config = dict(
    arch='convnext',
    model='sound classifier',
    dataset='read English sentences (LibriTTS-R)',
    train_examples=15625,
    gain_aug_db=10,
    noise_aug=0.002,
    input='waveform_16khz',
    targets=['voice'],
    num_classes=2,
    norm='layernorm',
    activation='swiglu',
    mlp_ratio=2.67,
    inner_norm=False,
    moe='top_k',
    drop_path=0.15,
    num_experts=4,
    moe_every=2,
    expert_mlp_ratio=0.5,
    experts_per_token=2,
    shared_expert=False,
    wave_strides=[5, 4, 4, 2],
    subsampling=4,
    layers=8,
    width=512,
    kernel_size=3,
    loss='cross_entropy',
    residual_init='scaled_by_depth',
    optimizer='adamw',
    lr=0.00057,
    beta1=0.95,
    beta2=0.999,
    eps=1e-08,
    grad_clip=1.0,
    steps=9700,
    batch_size=128,
    epochs=79.5,
    lr_schedule='cosine',
    final_lr_fraction=0,
    warmup_steps=290,
    weight_decay=0.3,
)
Rows from block 2, named by matrix and row number. Each number is 500 + 25 x the weight over its row's rms, rounded and kept within 0 to 999. All counts start at 0. Numbers have three digits each. After the name is the row's rms in percent of the matrix's.
# fc2: MLP down (model.blocks.2.mlp.fc2.weight, 512x1360), inputs 91-181
fc2.197 097:521532489433533486486516516493507566459510488500463492502517504496486498489467497483516505529488499459496482512447490490528495513520500508502554526455463496503511499506534461513495559511501475527520510420458542488507431515509498537537508496458516512529503543493509429529536
fc2.198 095:489516483506523513487483471433486492511500519477425473477493559499498519493526503476471514543478513516501490531490523492522509480547497569465479480497514493479499502558534545485474424462493489436508499523530501529474526481517529511462508491572528511501513558468495472415529
fc2.199 115:528497486504469503501534507477474465487533490535539505510505500475462524510542476490523520537499488526515494508429456539522474542466485508479492511497490473510532492548494478522481451474506475491480540497516498457485473499550513477517570473485493499525492526491515535517485
fc2.200 068:518466524593490468513465477509516476509526471523514483533499527502502512491474515498473548476529513500492519523521492505487550510461486492511517446519526538520501480489443499483537431548495474493547487495495489511493519479457458536501504575541488537517501499523485464504489
fc2.201 108:520493519495444540496508523483492487485494508502547502469511507526495499496482520517500448465470507457523544499505527527478526513517488553532519563493473493498484455494519499535500509491505485517504508494514510526524474518531504474566515521493548482468457527523480511510507
fc2.202 119:536530516454471532531513532488468490513479560496557514513514503542498552466534506507498443478492483470475507481546550547515508537498476482501482505509514491502472438442510508491495510515486484518487497499532522528500502518542524480502527520476500453499494497505514534525496
fc2.203 090:533486501462535534477458500479477490487468493535518488505522487504474511484521515528512505497491485517474484479514489505475522495485478497526491489471486489509516508535510516480515472509520515513484494500483520560516568487488510541528522508504507501470492484499515553559517
fc2.204 105:476476508482516533502576493509498470534486493511495501529502504482472531478448505491494455506458483475511521485482473511493483497491501510536522488539481512430500478496460515492487506518512470518478482504519526458498503509547492489506498528486528520509505523535516528551498
fc2.205 095:507573534473453507512484505506488490519504472517449514481518475498518502508493493497482506514499492463535536486495506499503548534492492501511544527528490502500517432484520533502493508508495499486509470504456492512513417506591488507468504531504496476461502510513504534518485
fc2.206 118:560443505492486521470499478424471484514477563510507513493510493483499495553492509512487495503497532503502514504571492552514542499515504467516520431512510488489507546483513520508518509499497456468471507496475533558497478500507508532493553481528520527507524498502516540502516
fc2.207 080:479502508537524512509485513508519509486495518507486522513501503493474515556514540510483486492514481483491478482498490510484502462537497498498533491428500485505502500486495502520490523579497510519508468487520513492509534493503476500533484451389491488491534464487512502501517
fc2.208 071:466492523533499509502465501500472470521499493477456498504480521504495510496497525509511489510512503501448520499502524510494503445530511517533506450503530503510481521515493493494502505558514532484488482499556508488495534476513517524515557527425494500506507493502506467462527
fc2.209 086:506476492508518449479505479525495502478480499518506486513486498523528489501507503494509521532453516546472494503483502530567498457500493491486495466491507486500499487526567505494510480452494500474493464522526525435492516506498542501504474453476517466525465517510484563503472
fc2.210 097:484485470505502498514458506502495464546473517503521518502509534506529527513510516482520480518499503481499514525484492450509515501484495499494523535501514502512519486510498466500474500539495436455518499475531514523504459515471493480501506548504506513504491493520501504498495
fc2.211 084:519514495484524518509566493477502539517495505492523516498502483494496501495541496455504467559444468522477499500469510522497505472505542463504497547473525508497485501447493479509524486454492527499475499503529517457495512515491557517431487477481511530489508455523510531523502
fc2.212 072:458477499550495543500445490520497513495500473531507497528491491503499531483532533515527486470495521495490514514508490467517505472505500486504493489486528504487469505513479524494473478546499515504537506522529503518533509497466492468475490490435514494547511497495483528497487
fc2.213 123:495482449501502481445470510493505469494490502449520510473482513513518512565476487493527482494481524478497488522520498476516513449527517491475508486473536515525516488444531531524463521542535471471525497491488431524493498500493503486529495509514541504483509510501509499428499
fc2.214 112:461517463545506549492505469457514518525502510498497493481475505495524525502544537514477448462483509470521524484504477507510512483507521496536502493540510499513514505529476497516504465524490466502469486543505493495498448498522480495487526478468517487500546479498488506447483
fc2.215 088:481531542499489457515470493530501510509525486503476509497505500490468494503483471508491527527550486540512502522523493510505492513512504547495490507586519521485496501506517494476477518463525472458507506491456489519481451499486479526548531498551506505498486495487518429518509
fc2.216 111:538513551521462475499516434530476476502459498535507502520529498525481487462438480500516534507504516508487514476527489484557481501495491508475537527485518498496481515505513469517470523470494465474527480455531575522491558482496505533506430458547501470518476488518504525562471
fc2.217 108:495472471544483514481488506509508497523521507510380482500504490494503502493486477469528535494531511451515526539501518502506455480500495470474476477496495513493446486468533527461506517528519524498536497522483489532487502534487509491494553485477499499530509495450486475450485
fc2.218 089:498473507501498528507505464493455464533496507508499463501516466499500521497515513489522514535522523513501537474497494553544458500513505467475508505491486498527494519521512573504493565505508513475486547560525465515500492479462526501549531532538465524507514513469502529523508
fc2.219 103:502472483518466539492517505505507469477454521528509508489492492493464480523540516517490442515542481488530474515548463502499511501530503497507492442511530512491478497475469492488516488495510491569500499501549505528510486516488486506479532495536525502471510460513522545456491
fc2.220 110:478523566528500480490504455533506507495495496484511501522505487498510497477514518490515535506483510522509511487496515502517527461524485496463484477524565490500505503487592484446494508473500497497498474546512498455513513509510531513547450541503495500504490498497493471566523
fc2.221 096:517468541427506536530534523505517546496490507486503501477513515503490521488509509508488490519458507473528500490481519491460508535486485513467474525495479519480497479541524513510485506400505479528498507501489490557497476516511494507502521504571519493486473511512502537533497
fc2.222 081:458511531468514507508503540517475491524505491473426485508509515491473504483461480491498501497549491526510480528468505530505513458489480574414503469505509512497488526509514535459464543502517493447496527491506550498466503480500511510530508480494515513457447486514490444475529
fc2.223 112:499537476454526504466539509522503518529497507496479498498525502515501496489439516494504509500507486459495522531465528496524477537476489511504544563464491477531511507503447460529515514465491517486491529510497457492453445503513444520506527475473498515502501508500496449552477
fc2.224 094:512518494500501522530470488465502506515504535490520506498512503489457526500541500506494511496554496486486528480543497494501541508498499527489491481495478506536477488481537519537507493551500503487447503503521499493500471488539509498534496480495505512497506473482500545484452
fc2.225 103:554502476507513494481475511491511522499504521512505469489480519492511459528470512512489502504536477522497464522463516480496480473484494520505543575488520498522508540483542456502489514480501527459521527466494492513474490514508461519471455498564535509487496521516503523491513
fc2.226 099:497522540527506504514546497517469473514518480481538488493484507505497552520462489510503507546487506500486514522504501479495523497525485522490499572507511487493480479515419523485497432479499518479490516476528512480461547471507503500512478485574483516503509514491483455530495
fc2.227 093:500493499507462496489477512497511460517485503473418496494524521542499517488471528450563491460535539503507502524557530571505496497502499485481483547462501505491499468490520501497479514479501493484502496527511481514513462501516521471499558500512528497513511483475484508483522
fc2.228 120:483505484505456541503477515485494497519491501492453506462453512495494517521484512522494496481498498482528517488534497529537537515500512490478496417496487500497497480477501532513492524520527422516462501472468508538489468513472475477513542488562494461477511477488476483509499
fc2.229 078:544467534517486527515497498489478462485499489526530511502501506504469483452492469525541488498505480542473500535537470495529461506469501453457456491453535474497476509498524452478517499495490480506533521471521547495485492498478467525527505487505502530423482480519531502527469
fc2.230 090:529498471548510462492511491494532508485528508487432525482514497532499505544474504515518489487534473478510492510538484475496483494472493510530527464444507531520511512504498496520514518485501492554472467462492531462494507480501485516494476447508505501479508492476474492450490
fc2.231 118:515485499573542473489488511479496475470544520519441505458472504482499524510494489517469492522479494507503481493516499476490483510466516522472484443511510495515540546468562515483493530473514476511515544528493503523511530494433484510545543534496541518460516485503513533480497
fc2.232 123:515528520443478545517478521491483544483450505492492513493519495524536520469491503492484536470487479424469524511492495521505515543511473460533515483505494519509499460467521480514510545486467476522507493489493486533512443513487461495513482495485479493486499507521509493558493
fc2.233 133:487500503502520528496530482484497529502484468527531502532507455524510536526581521541488441493525481463518538515476523472487490478503517486473490511504445517528490480526481527522531432524487526504487521518509526432503484494508499473514475486465466520479485509490505500489465
fc2.234 090:491499469473492534494503544467491456524508479464530497567508494489463520480487508520546496515488492488506442498491485510495497470500487484471526464459472481490504493531519480522526563516485469522458525517481535507494464513553520500497508529457519500497503473507514536517532
fc2.235 102:497506424525490478498499504525493506479515508505440510514494515515506482555485526505487493503517534546511545529560511480486527451522486495482505455495485492494504509475568513459509519499531478512519518474449480503493462487457526509504506456505478462489519471489483464488464
fc2.236 110:503485459501471513486442528508488456505518517484433521488459515489512506490505474487490444450523485489480510529537534495491491470492522496482490471462513493475492495466560554492478532528523464493497518553509453541477494506462513492449502506488467454487546504499497487431478
fc2.237 104:456526484544496528484503461455513516499532523504502523542494508516483466499448494497499511485516484471505522528511488523508504567479486526524491474500507507490514508521442493491505497479518487496516488477513508523499532501494482533502482507558509480525512490478530481494499
fc2.238 104:473467468547519536505489514480517491516519522536505500518502478533498529530499527546497482533488480471476489502536473489508477507477507475484508478510485517476494525521458500493550470511471469521492490524501548524510463497579507487459572448516531524515513473472486549504502
fc2.239 088:482488529516500501463514538503509498487496537528546472501477489495483515514487481462497495514461492517546482504482515503520478523457515506467506575544465499517539467515482483496471476432535465517482526474495439530513508495473476463515487520493489534516493575528499548509518
fc2.240 101:522526506526472460486496522497486503491528462492544501495452503503480491482494527484481523498482460506514501509489511474509519490525519542479517543506519492500495519512500501497474515533465486491485449446503507531494533498474509494497504485446528468533474498527493453476551
fc2.241 096:524505520481510493516515532486478516498483477502462499485522498505520496498512468495484494518456483480519512512438508496472515505477471505500476514461485514495506476466496497508487561470474468513529488483479506532498463527521508492535523476530523508505472501546522553489518
fc2.242 119:506510456488516524508495534460482471518503480493482523496449526509525492460504502512533498473523481496510452497498555507457485464488488465464521448497527498494510515471493534489513529535477460495498516497518541521525505493493527477486527470431494523486510492507513481484501
fc2.243 087:494575513492478495504503472540491547508501511507479486487513535524505468539440498445463539481517502496485510477532519497490493514531492546498486547476474532486482533487479466520526452487483465480501494423497486518523525499520518492517510474496475478511476502505468464506488
fc2.244 090:481471458462473542485512476470480535529481490481502501496469524512492543493545526472499496497509519511493555483505508520502509524514513542516478483504515507494505474467485563488501519494501479471497499512527527527506485526506497487499535517498515525475501484495496471463502
fc2.245 090:524478511468523509520516438497484484459480465482476508489483502485519515493498515523505508456526504504492474494452459495493535515488510506483474387496547513459500520515550494476444490502489456494520480524515542482503491473512491484492467479535498499497504521460486456518478
fc2.246 113:459507479520526502497572472466511519530535507511452543504451500493510570504501548520516490505463506511490521505477508498473455495519505520510530507482478498516478507551511523468543467551464544483479550525503524511515512492543546500459522464488479526480491507484498483475493
fc2.247 103:513526526449507520549463548530524466509497485489510526481503502507534522519480491506498493494494456451462506472515497529515465525521500470513503481500520489474489475463535522492483544529482487513562483482468501517502463518552463506500475496485471503517490491540523468544537
fc2.248 097:484502500473495462475504548536475510498515495509479523479530508480497485467522517469512525509517517505496502498530503485522493483492489456449467472529496483524519533510581498479516516494534487503575502474496488506496531502482500483464518530523510472471462511445492517490527
fc2.249 090:508504481472508522502544454496494523448467516513497490513514498506485490559477488489523489455515471506486452486536513479534550525536476446432495417483510494512514506491520489522510542474517473541493511488514483487521464507449498494546478481556492478495491502475497487461499
fc2.250 102:522480522484477483519550498517529506482488479499490509504518491486483489483560487490489497514461493500524478511477498510492513530499489527477468536493486502506510476508493522509512515421487517497482488497477470503502463486507510514503539439551498551471474492519493547520485
fc2.251 076:536501474499527514523505508476490494480494467482453491479532501494498466515488504509489515527513521515535487494494541487468495537496527541475482563506504469531521482520489523492474544387504469499497484512524484502548488485515500511499520475585544486495485511521499554500519
fc2.252 112:508485480459500493482514526482490513493508485464501510484530494496522490496517485503484496508462476524522503501494507530486511535473502497498479516487507506487529475501508503501495548435495490506508497513461481517490503505505482491501523487573529492468476478539492545498502
fc2.253 086:527522536425455566521524521491516492505461522492524520499488502495472512449480499483506476503490474469521503473495522488516508505507507484436499510489472481481504498478508502502461503493522413535485501479511512529500490520517507502503526508491503488500515467508510502571477
fc2.254 097:483519514521460516494502480497527511537499500467501497505495502495471482510466496485527514496499508493499524520501489508495519509479486504566553490505500522536468495492422480506513496571529497521529470462507478449476482494506467497509481538477471476494536466482498440534474
fc2.255 109:502501462481524471475429496501492490499468444471450500455510504506483490490455502502502551514461497523477503545458480457500544502486507505496511501491521520476475549480561515467456482526533487447516485518483478529500567460450508476520466500510497482526488534495519479473529
fc2.256 060:463512551512490490515455475491516505480459549510495482493487486491517516509553474497463531493539511486512496488504486520479524498487496484518503520515521506518502530489473496466500474537515485514476492480553515525508486518560499474551488534494484508509492510498475506540462
fc2.257 097:483518511472462475473525510516487518535512504518574481524511508482502494436437484462497518540498505507502485502489482490512493454416479532498546573533485518485486506474472545461503501538490536483502529494478560473504528509491495493551443552502503524515487549539479445540485
fc2.258 080:481525521538510471490490497542483511531510500471424518510486522497517545478450472487488501492479485521475499502504490529489518505508497494520504537489474482512519499523442506481513466508464563523508481500486545513482515482445485498515468484516452492535543482491520422466513
fc2.259 108:488551460502459552491511550517511489507507479536505506493465499509509526463463513534507479507517521449508493521471499498525499517487481532565527599471487503491511487539436466503509561508490477512497502508494477515491493505536459461537524498520494482489512482524491532508524
fc2.260 094:517496498535537477497506493448493482525534518501521493504465523481469490517506507487505473503527497526536496492464473460493491444499488505480483467509486477507532520555515508522500500492491493477494510453526477459498509507486493496491509475559484524473462464480477537421518
fc2.261 089:485529506451553478497527534508509537511524525479479491500498459476513519505502511473498510494466485485508522471513509507494534524474511493486488503502483462501515473495536490487487563475497473477470505533473513493511462522505494532484508484520544509493447545509502517511509
fc2.262 095:506519483471530549498529509499490502540507507525464501496510523526487550500457516488509523550480488470479514504485508529498518545473516495505473481460505506507532508499517476506517495508459511522520481499524484491508470516496500489542515547419501496503521469519507435517508
fc2.263 090:470490475511466550513484492472488443517499477495475497498500525485540532518523505502490474512522513498505513506510481505487504464489519491474494468533493480455482482541505541481509475500484489509515493517478505558494515486483500526520537531523524496501493532505486441473462
fc2.264 093:487537529530517478485506487467490541488511518510523497503531517506502475527512457491513583521487516494491490508508449498512537508493488524503530502504491517490488496506513464516535517563483487504498476483492542504512452518492473510489456479498503517489484534483506494545504
fc2.265 087:499519537537534514492451477500483478480495496484549482536491538510499535458450515493508524502471527494489514494468470500525504496471521505476507544509513475486474503504508488512481449483466513468518523504520505495498513489529513472533456527509497474505478514520496424473483
fc2.266 076:508505506534527441507487503459494517513479508483526500522504525479446517530527513503541502510546533507492486519477472493478494502535490501504553539485495480473524524500487496502507451552472501501472506477527504498497477502499484499501483553448510503497514506491497511480527
fc2.267 083:504502525531529502521503501483501535549525536500489510492444521477513494493500496503498490471521495474468513494511494496460434509540502531509477453508520517503491495512487516502479492567517549488497525443554503510520476501481490481501468541424525529471473485491489521479500
fc2.268 086:498543507480536510514456485513492476498515527528482470489504517512511527494458497513528502494470477480486490480479535513506432517484486529515521624477521485467501469476520439507509532522485520498504492499505494523511436515498517502482529467421502511503515512541494456523498
fc2.269 082:500496460540437509483522538501482436464503471502522527474481491486516516504537493478482498523495522481500452495499475496515483560509510481512498475480510475471506486475529491493523545488491506512528479478518502517478504496491515483496532482529506495493482458501507563480526
fc2.270 103:500524519477491530493468493500499491471478505530465511487532507522489498478531520512494471505473525517507493495479491485521501588459527509519510498512486504497458477501513471494519530443523464519449516526510470481520506513466502503519500495545521472505520473504513540508518
fc2.271 118:521529533486484520517553497496491499500476510502585486491517486504506492432517508494519458535511485480488509487446485505505501513448499500493500577500499497504471498536476468485535501508492539513517478484523527464516477511521501500519522472451522517521504495538513502558495
fc2.272 088:494491466470474543499511539521492481518506523508481503493490477503516505534527494491473481485493461514498470507521501526485495517499514492519462458498502506489516473478444513521514538434500494543463473552448506500488493518476484494470495508547532527484478466530510556493496
fc2.273 099:491503457536495494480505444545497476505516482475470513507484516509488491501559511511538476517482510519509480481472514489496508440506505507516499475519464509523518508532519535492544439512504520498484473500482506533459551502494563546461527482504514486470503470480509563492462
fc2.274 096:520518545485495497501502470490498516494483508515544499503539488525499472486533520469546558513481490507479539457481491511500524562513485507517512572456487511535496491519478481541511453485498462501496442513492486479502409511524484520517515468513479556513494500509506523527520
fc2.275 103:477505505531441528509511592496560518510518507567448519481489493512527508445414513499484460535544486452507511499484492548498519529489475535529473490533468495513496498474437489498551548465474490572463513489513519497460515545526499483507538517435515499484500496494473513517484
fc2.276 097:503499549485532456496430509558524493500512502450492496498524523493520479537498488503578551502482481538473502521458502488492509508480534564490485580486489486482483482521535504522539409482517508505522491559475469520462554498509502529503513491510472506526482487509496524476493
fc2.277 109:509484493499504467488482515502482506516509492484510522487506502491480463501509492468542500474534550530505514491531537459491497500529505455447495482514489502503501527539575510509507472484537543486525489497502449545485570465435514519433516482519454497500529469487506494447502
fc2.278 098:499468474479519519497536531447494506490469523521423551502500508524547523531446455516466466527513502488509532484515505555475492469559495465473470468469462490492507509463488516495463534487535465512495471529518530532528487510526509493530491516464519502516531514461490520474505
fc2.279 096:527498538472526512510533492483500532496507484501517459493535492488485476489532499519487510515432490501506492502433485501474488555477494507494489536548469483512512503497489471482504494440495542504515467485468505471505482511531483502489489480549494505494444505523510531559518
fc2.280 095:494522461539468524494520504483528518522529502491466478512513507479479492519517491523536479501534494526500495507517514563493484448489498518508484504513462495500517499526482478489513523461496491480527474550509481466505505500574531503490552452496458511491491510463493507483517
fc2.281 101:542525498475513473493512536519504561512511508473467521531497508510500498498424448494508517474528473506490484536472506524505491513509526497500490512522470527511510502495499502491496528510504464469502509468488526542483468518480489512517544486500506508509499471495517498500518
fc2.282 083:531516525514516522506456498504520473498497506445449488491513516476507516520469524492495508533483490523516498481506536475495471445483527529489484505520501493505486462514530544477481481478511505522530493534525493503494542476496493497473446513483462505497532513507499488493527
fc2.283 093:475506427536462454484476535529506543511507503499500477460494497491509502506477508491507532503504502484495525497489489524464545443512503497530485456520538508473474499473462505483513507490473515486499501440499498461502508508522494509530507552528582493489455534490504450489499
fc2.284 084:477489492494537519494472562493502471538442504471441516502487479503495504514523495491504487485501469455514522509564546497467527512541513488521517519509458516548524461469575509503483501530527481519481488510495481484478460539531480474493528511539511490483504510497475541472539
fc2.285 108:477513531529450524508544542516514513517473508535488511532479531521517510481418496498495471483567553523515494463512537534469453525498502494521505529550486515502494487500445470470556514463476487495475507503496494514496547524522510520529546506534533467525512489468473443481473
fc2.286 116:497528514488462514508520511512503492495514482517540498508531473508512498506513518526509493498478462416501484505500490514512483546488448487536482569493502500490510475504503471522522505494467507499471477518504468481490469531520451488519447479504545503519487464500499543505531
fc2.287 106:488479483452484480493472510512524528545515518528459546507533523512488476521452476444489540495504497509515469505534533495503508524532434488495493511467487522492511490483490464518461496457500541518487496520494457497508508527523491510499442516535463511545509503527500479527530
fc2.288 103:502442504479547467487518568529496492499545498492512536521489529516526489492550495468514490520525480483461508505551511512471519485462498450504474419519498511521516509510447510483530491557484525545460469534526469458535514496503508504543470472435477502500471476508474560525508
fc2.289 094:472506551476497538520528448502493476547509502505536478542488515462517506511460504545476520531498488495473494515447470523494490525471521483499527543503498493530505507526481450544493481510478500474523490490470513459504470483518513486486469479466532514518488520516488488512521
fc2.290 097:526502544429554469499476502518505496456508454505513488504553504500511526495552541499504540517478489542471501503493498489499515491505502513492505493488503499522498493543596486507496455473499528489522497519523482486506512475506547494500491434519474514464490490456510556498498
fc2.291 084:490522485475501528478512502513512461487518501483457511557508522498523475483489481500503519495487488454547497505509487488501539500519494464475531550513484525504490496519479506497467517482512435517504513506513479518498460509518500491507498515490529530527500496508493522534533
fc2.292 098:540533471487519443494490478506513509509487503490512483506478490514463427512466521474522553506483523522503481515481502500511481508503506509505499519476541469496507510506560490493479500465512526453520501485499497494492509481522507491551489499513481503518473530488518485548541
fc2.293 128:487471482544511513518513475452492481508491488473519514513470537499514505483586495492516511522535522505523522484501484522487499499500503488486512506509498496534521504531528494504476445488502528479497492494525503519508455484530529488478490504499503477461505507526488582470509
fc2.294 101:552500571472490466515505540512504507469478504492533529493577475521506488504466521506502475527490445462477503488514508477523479561504489484484461568495481491494497511495515440538520506466497526520514511490478526494509530492529495498532503474510506499512475520530497539542517
fc2.295 094:525511490474518456522480488494483578513515489486452497498501498490494495505527508512489521491506479504526512537456521492473521490522542526512479457527468496477529532497538515504514444547499507514506492528458482480474464521454470486483466504480506483491492485491478511474477
fc2.296 089:474519470504469538491513477495494501534506505470477514517463505478506524531500502488472519482506508518535535492528501524504545500529497449527495459556490498531530490476505494505486513517522478508487459533550530534509464514480497474498531533483495504481508482474495489532515
fc2.297 094:516508540504473513498456530473509461486494490526446507485519540523531502490506506520532504454467487481495533525502544500497514606472493461487495450470523498509504488472525476536500530533490477484473462503474453507508443490486491486545514480540506502482477503531480512512491
fc2.298 122:508527502457499430481478491523501477500476510491525483495547518503509486482460477442494539534500509489486499515497500535512498545491426495500503580536513488499503460481556466494454535440524512503493495496481462513474474502480470503500495517527500470519474515534528524570548
fc2.299 086:493525474501515537513539454472528546504473503511530492545527514505544515524520527474523490515449490482457494485517506500535472538501505500530485563481510502497491484528526478484494507485489525498505473472543509446513479520594515492529463483466560516492519490511516545522546
fc2.300 103:474548507539495429497530504514474513518493526511545457481499536475499519511440506496495494531518516488510489499485509501495489520537511505459524547518503495495480521499489535488518501512486488501505517485511504505487575506505452516513526494496498511507522534486486499481524
fc2.301 102:451453500570521496501466525517479452502505489506505510500489476506478503498470484511534503476526533486498510511498484492511491457510512476475492501489508478504468502503497514501485562555521473489496500484552503465493521505510504501519490529447511485516551504449504443456510
fc2.302 102:469525514536479473477486526507483489505496505513460537483516550482491453520480496523484476499456512453524492517501483502445522489503524498489491477487499497539503479482550548506468504460530482496511462507508498501492516518496488498496516558537518471477456506537484501466518
fc2.303 102:517480490475512492491523446510484529517487456481517495521495513481479489547547469502483540512519539548503501494492504506488528447512530522476517485530515499515535487504503547451526497518522507472513469472490534434495542512486470507494476548523483510526501488445511535505492
fc2.304 107:517504508458491516496525492491510506505477522483504483488514510500524503470544526478494505519472482509523501490495524510490493529489502503504460560499512496522497485505514490470490496422506523517502525493481465493482484518510510517493539501590502494503470504516490524505493
fc2.305 103:459460438532509500500492546512503507467506503463464505522450494489509495510468491522522474509500517482534509468491481498497437466502531434523491520500529485528480470445463492489495527492529504539496509487509478547514480528513467502467498547492543505492503519529487492456520
fc2.306 116:557520557491510480496541456483512517511510514483552482505537488486513482493520523486498484504509506487512488468466478497499511545478463521512514535546499507512524499487461461505497476484486511491516499501500532439499498527542455525499500515522528490509489485489496552493525
fc2.307 089:483509420475499486498479509483498510493480455522452525513469506491526506470555507456497498510516483520490496506504540504455508458507473484463482467508479512500495511498544527492502540475507508482508491454485455561516543514466533490456554505449499495502560497500503534487515
fc2.308 103:501514453505479516525507492506478547524483530478446461498498431515490423500496525509476514496477484496484512520520470479505531526494475524518483484482556501450451485487464487511527524511510528497508476485468515512507496489487516522520510470548476517539514540516527475524460
fc2.309 110:481476546475462484547504550526531535483521460542470504528460519495494522507503510510494488480487489515507488534472491467461473483505501489493500490485503479470512506541499520486462497502506507535505515493515477493507533511537466518463506460468528501488514510444514491495510
fc2.310 104:518505516499476498526493466486515500538542540480501506451521522483498514480497483514469492535547510524512470506517526516495492475540497505534489445509516513497470515526448495484477507482477515480474493516516476528484453536544527474474518519499488467499524489469497487491456
fc2.311 106:486505455511551505494506466509511518522513523500518496514539524474508518530498489504517473516485514516523493482529560464483475444478506484444488529454475509512494512501522536506478486509510548481500510510519485473512557489523521502461450496421481507506502482506498514440478
fc2.312 077:527492497451473483509500474499487537524511522505520495500506488503464485499463513502505507496535479472506500508491497479498536506512506490506526540450537512499461523462480450525511514553516472510503486458478506514476511510517517496477468470453508478537498501488520505452487
fc2.313 161:476509510487511452479477509538500504506506473479527485505507506450531432477503500457517518489503525617483510502449474492482499429498511531484535489509498452482509517509540516486489482517543526459524516515512482510485533486475546478494500510475465503479493497482514507509503
fc2.314 094:455497526483477499503480521496510535503506496482505504496519488498520465515475490469498514469519523490497511519481527461488527490520487538504516511546497493538482471451456445512468492525500504526474505454484453477508426512476505513499470532480526492517467564494504495546509
fc2.315 087:491520550499499522513460545533484484511524495535436505493461509521471504454459482497518477488492511502478515518491502488518467493503500490494527519469516516514481474490483500504507571507504495477493494486500530528512484490504508478520476524449504487542501482476498471513483
fc2.316 112:463495501489498544521562493523498514502515529502502492479519522495498504523551495548475443530453507486464514487494474514497503465483496504496480506484486523516464488528523496504518500549512503533491486514511523445494498509502473475497485486458508506488513486522494507470512
fc2.317 081:494524492419501522514487458511485532490490487471431517511495515506512523487488502486484524459492485495489491529470550490504543584501510486516516439486474499494523513517522461472510574485499460521521490522485484481502429517537502469517478505480504472495496524490510448526516
fc2.318 121:490513469537536508503525542497505499485503520511534511500454515555523518511483490515492444517530512435530477496511484511502509503528510486528518478510458494500510509514398503492512470499510469571502485477479523493486527511556475484484481544474553473502484484511477483452457
fc2.319 097:456493457472492527487490479481519486494501529508490530495472501497503502518507514511493483478505465509513490516565498522497511536515514491527495458484508544485485545499450533504495594513520491491482517444508488497524434523476461493468516535518507504524528504456504475466549
fc2.320 108:494518479525510511486504410511481518511496520514545491486491539511488492511487492495488510554486514507491512490551519493547518453511499513536517497484525491527478503518498513493437529493495504462524497505533498500489503500493527493538445543547507486495533484503491483525538
fc2.321 108:497493540524479464463450524525507488515520492467463498504494512504487487524504496467491521487529515537502481524529489494500533494526483525490528466557494462501504494508525521489479541487527493470511511510485465511487554484453505493498524539545457486468509515482507442467509
fc2.322 077:486515515442506491501511525517477526475491497504524517463538489505501484505476508513481485515485495499512504479491508491519498538468492506513507546482494521490505489467505460497494526474532491519485547486497483489495475517502491511521535468552519500495486506501476559515492
fc2.323 119:493517499480488450487457490527501514485525481470481508502512526464496467476479486477508547544455509519497488495495502495524459462479484531469505508490506511495511507486593475506494526474502500471509524482468460543496516495485537520520518492491512497500450510496494524510544
fc2.324 095:492509528488520527504486554502475446507509478463496500478489522502523548496539510493522502536524482489535507477474500512495477525484493511464502518505480504518518482492504548488460501511498534466476515515512541518490459494488529455523487505502499563515510489517472517480491
fc2.325 105:495508468524563500510489444507499538513472489505505486507532510493496479524488512509512512500524526528496518488479504500503547472506533452508490486522516515534503536527494489489491472508468511473532489511486511500484507508448556504459496474518481491533482497485496483489485
fc2.326 114:495477496516500522529482538453503480481496515517473450497478486515504537496504492500506486528466487459530485472479490501508480585536493497512497501524493529486541497503508495537489549531525450518500512528512532498507440541496488461553512533507514498487498487530501527454507
fc2.327 090:479511519498537432492477519515516519484546510486496480480536519479505488490517495492534493481511511575539469505512517482483531426523496504469480479540539465463495510496566495502532498500503498471513519472516475546470540481484533517491491472508484512487467511502494491464523
fc2.328 129:497480425539498458471497467501491487518466484493504523545497494466489456507559473447511483504504535553477473522500495465474506423524513477473474498497497482489527509501538517499457472512517520481528496478506485480516513478457520511474498524514499493508524520488510570501507
fc2.329 098:510462524472450491494504532475498546489474537517472516482499494497520495505519462484495461497519476496500505510468532499485491533508498519494476505475527511524505481491442509486465528526517450503495508451500499586486481516511494497525505493534503452494524516492505505543499
fc2.330 108:485519481501517486473492464460485517493506517484488515491519504495470523515555518496508477507548517514496479510471500447480533474507509447472460488475502511488512471516559517497494508554522462486503516488506475513514494517456496512445507431526497529506554475486491513462539
fc2.331 097:460494520503478545502502496444494473513491518512576496520487522505502517522529503490463499531488492479488521472565535508542552524498507499511536447500493501531516465535536488545461515499526512494498517491516498476494435493502489512508485516505484524498523477506494566472519
fc2.332 118:463493474509501530481510455539466477532471494458484518509478501508509493511484517490518510514475502473522520514541491514515518484541481508503515507457550510513485490507464491518491485503506496490508491501509500549465562491513493520500457461531486488447510546517509524440486
fc2.333 104:516489521509463552519468509520541524522529480467489511489514487495545468499521519509523515458504521486519481468496503511497532518485497513535525463509535529508512500485503476509518526526476549501493509547470503493503432510521461492494485566441530458518511522494501463503511
fc2.334 085:522495501498472438524503551502515480474497502466478488486495522502516488462497484506498500480493504551521490506498517496523502489504499486461483495507514506498503501505512478479514525477482432487511490464528480479501491513534476551524514473544497482503501486459497466457506
fc2.335 087:430500500514472508495444535478480490490523474511461499467509510496538501490488513491481472455480502479526550519495504486489506526482512488552490482500502498469485496425543548484491516560510433526490483499508480521502482514503480494516575529508509512502495490485497443442493
fc2.336 120:497512557490455502523492482559523492501502477504492506501561499510491445497496487509523536490487503504520491507517516480484515491490458547499522508447521499463482490472538489524473528473474557497536482470487499508497488474552500499484478469531527495512488535528479487489539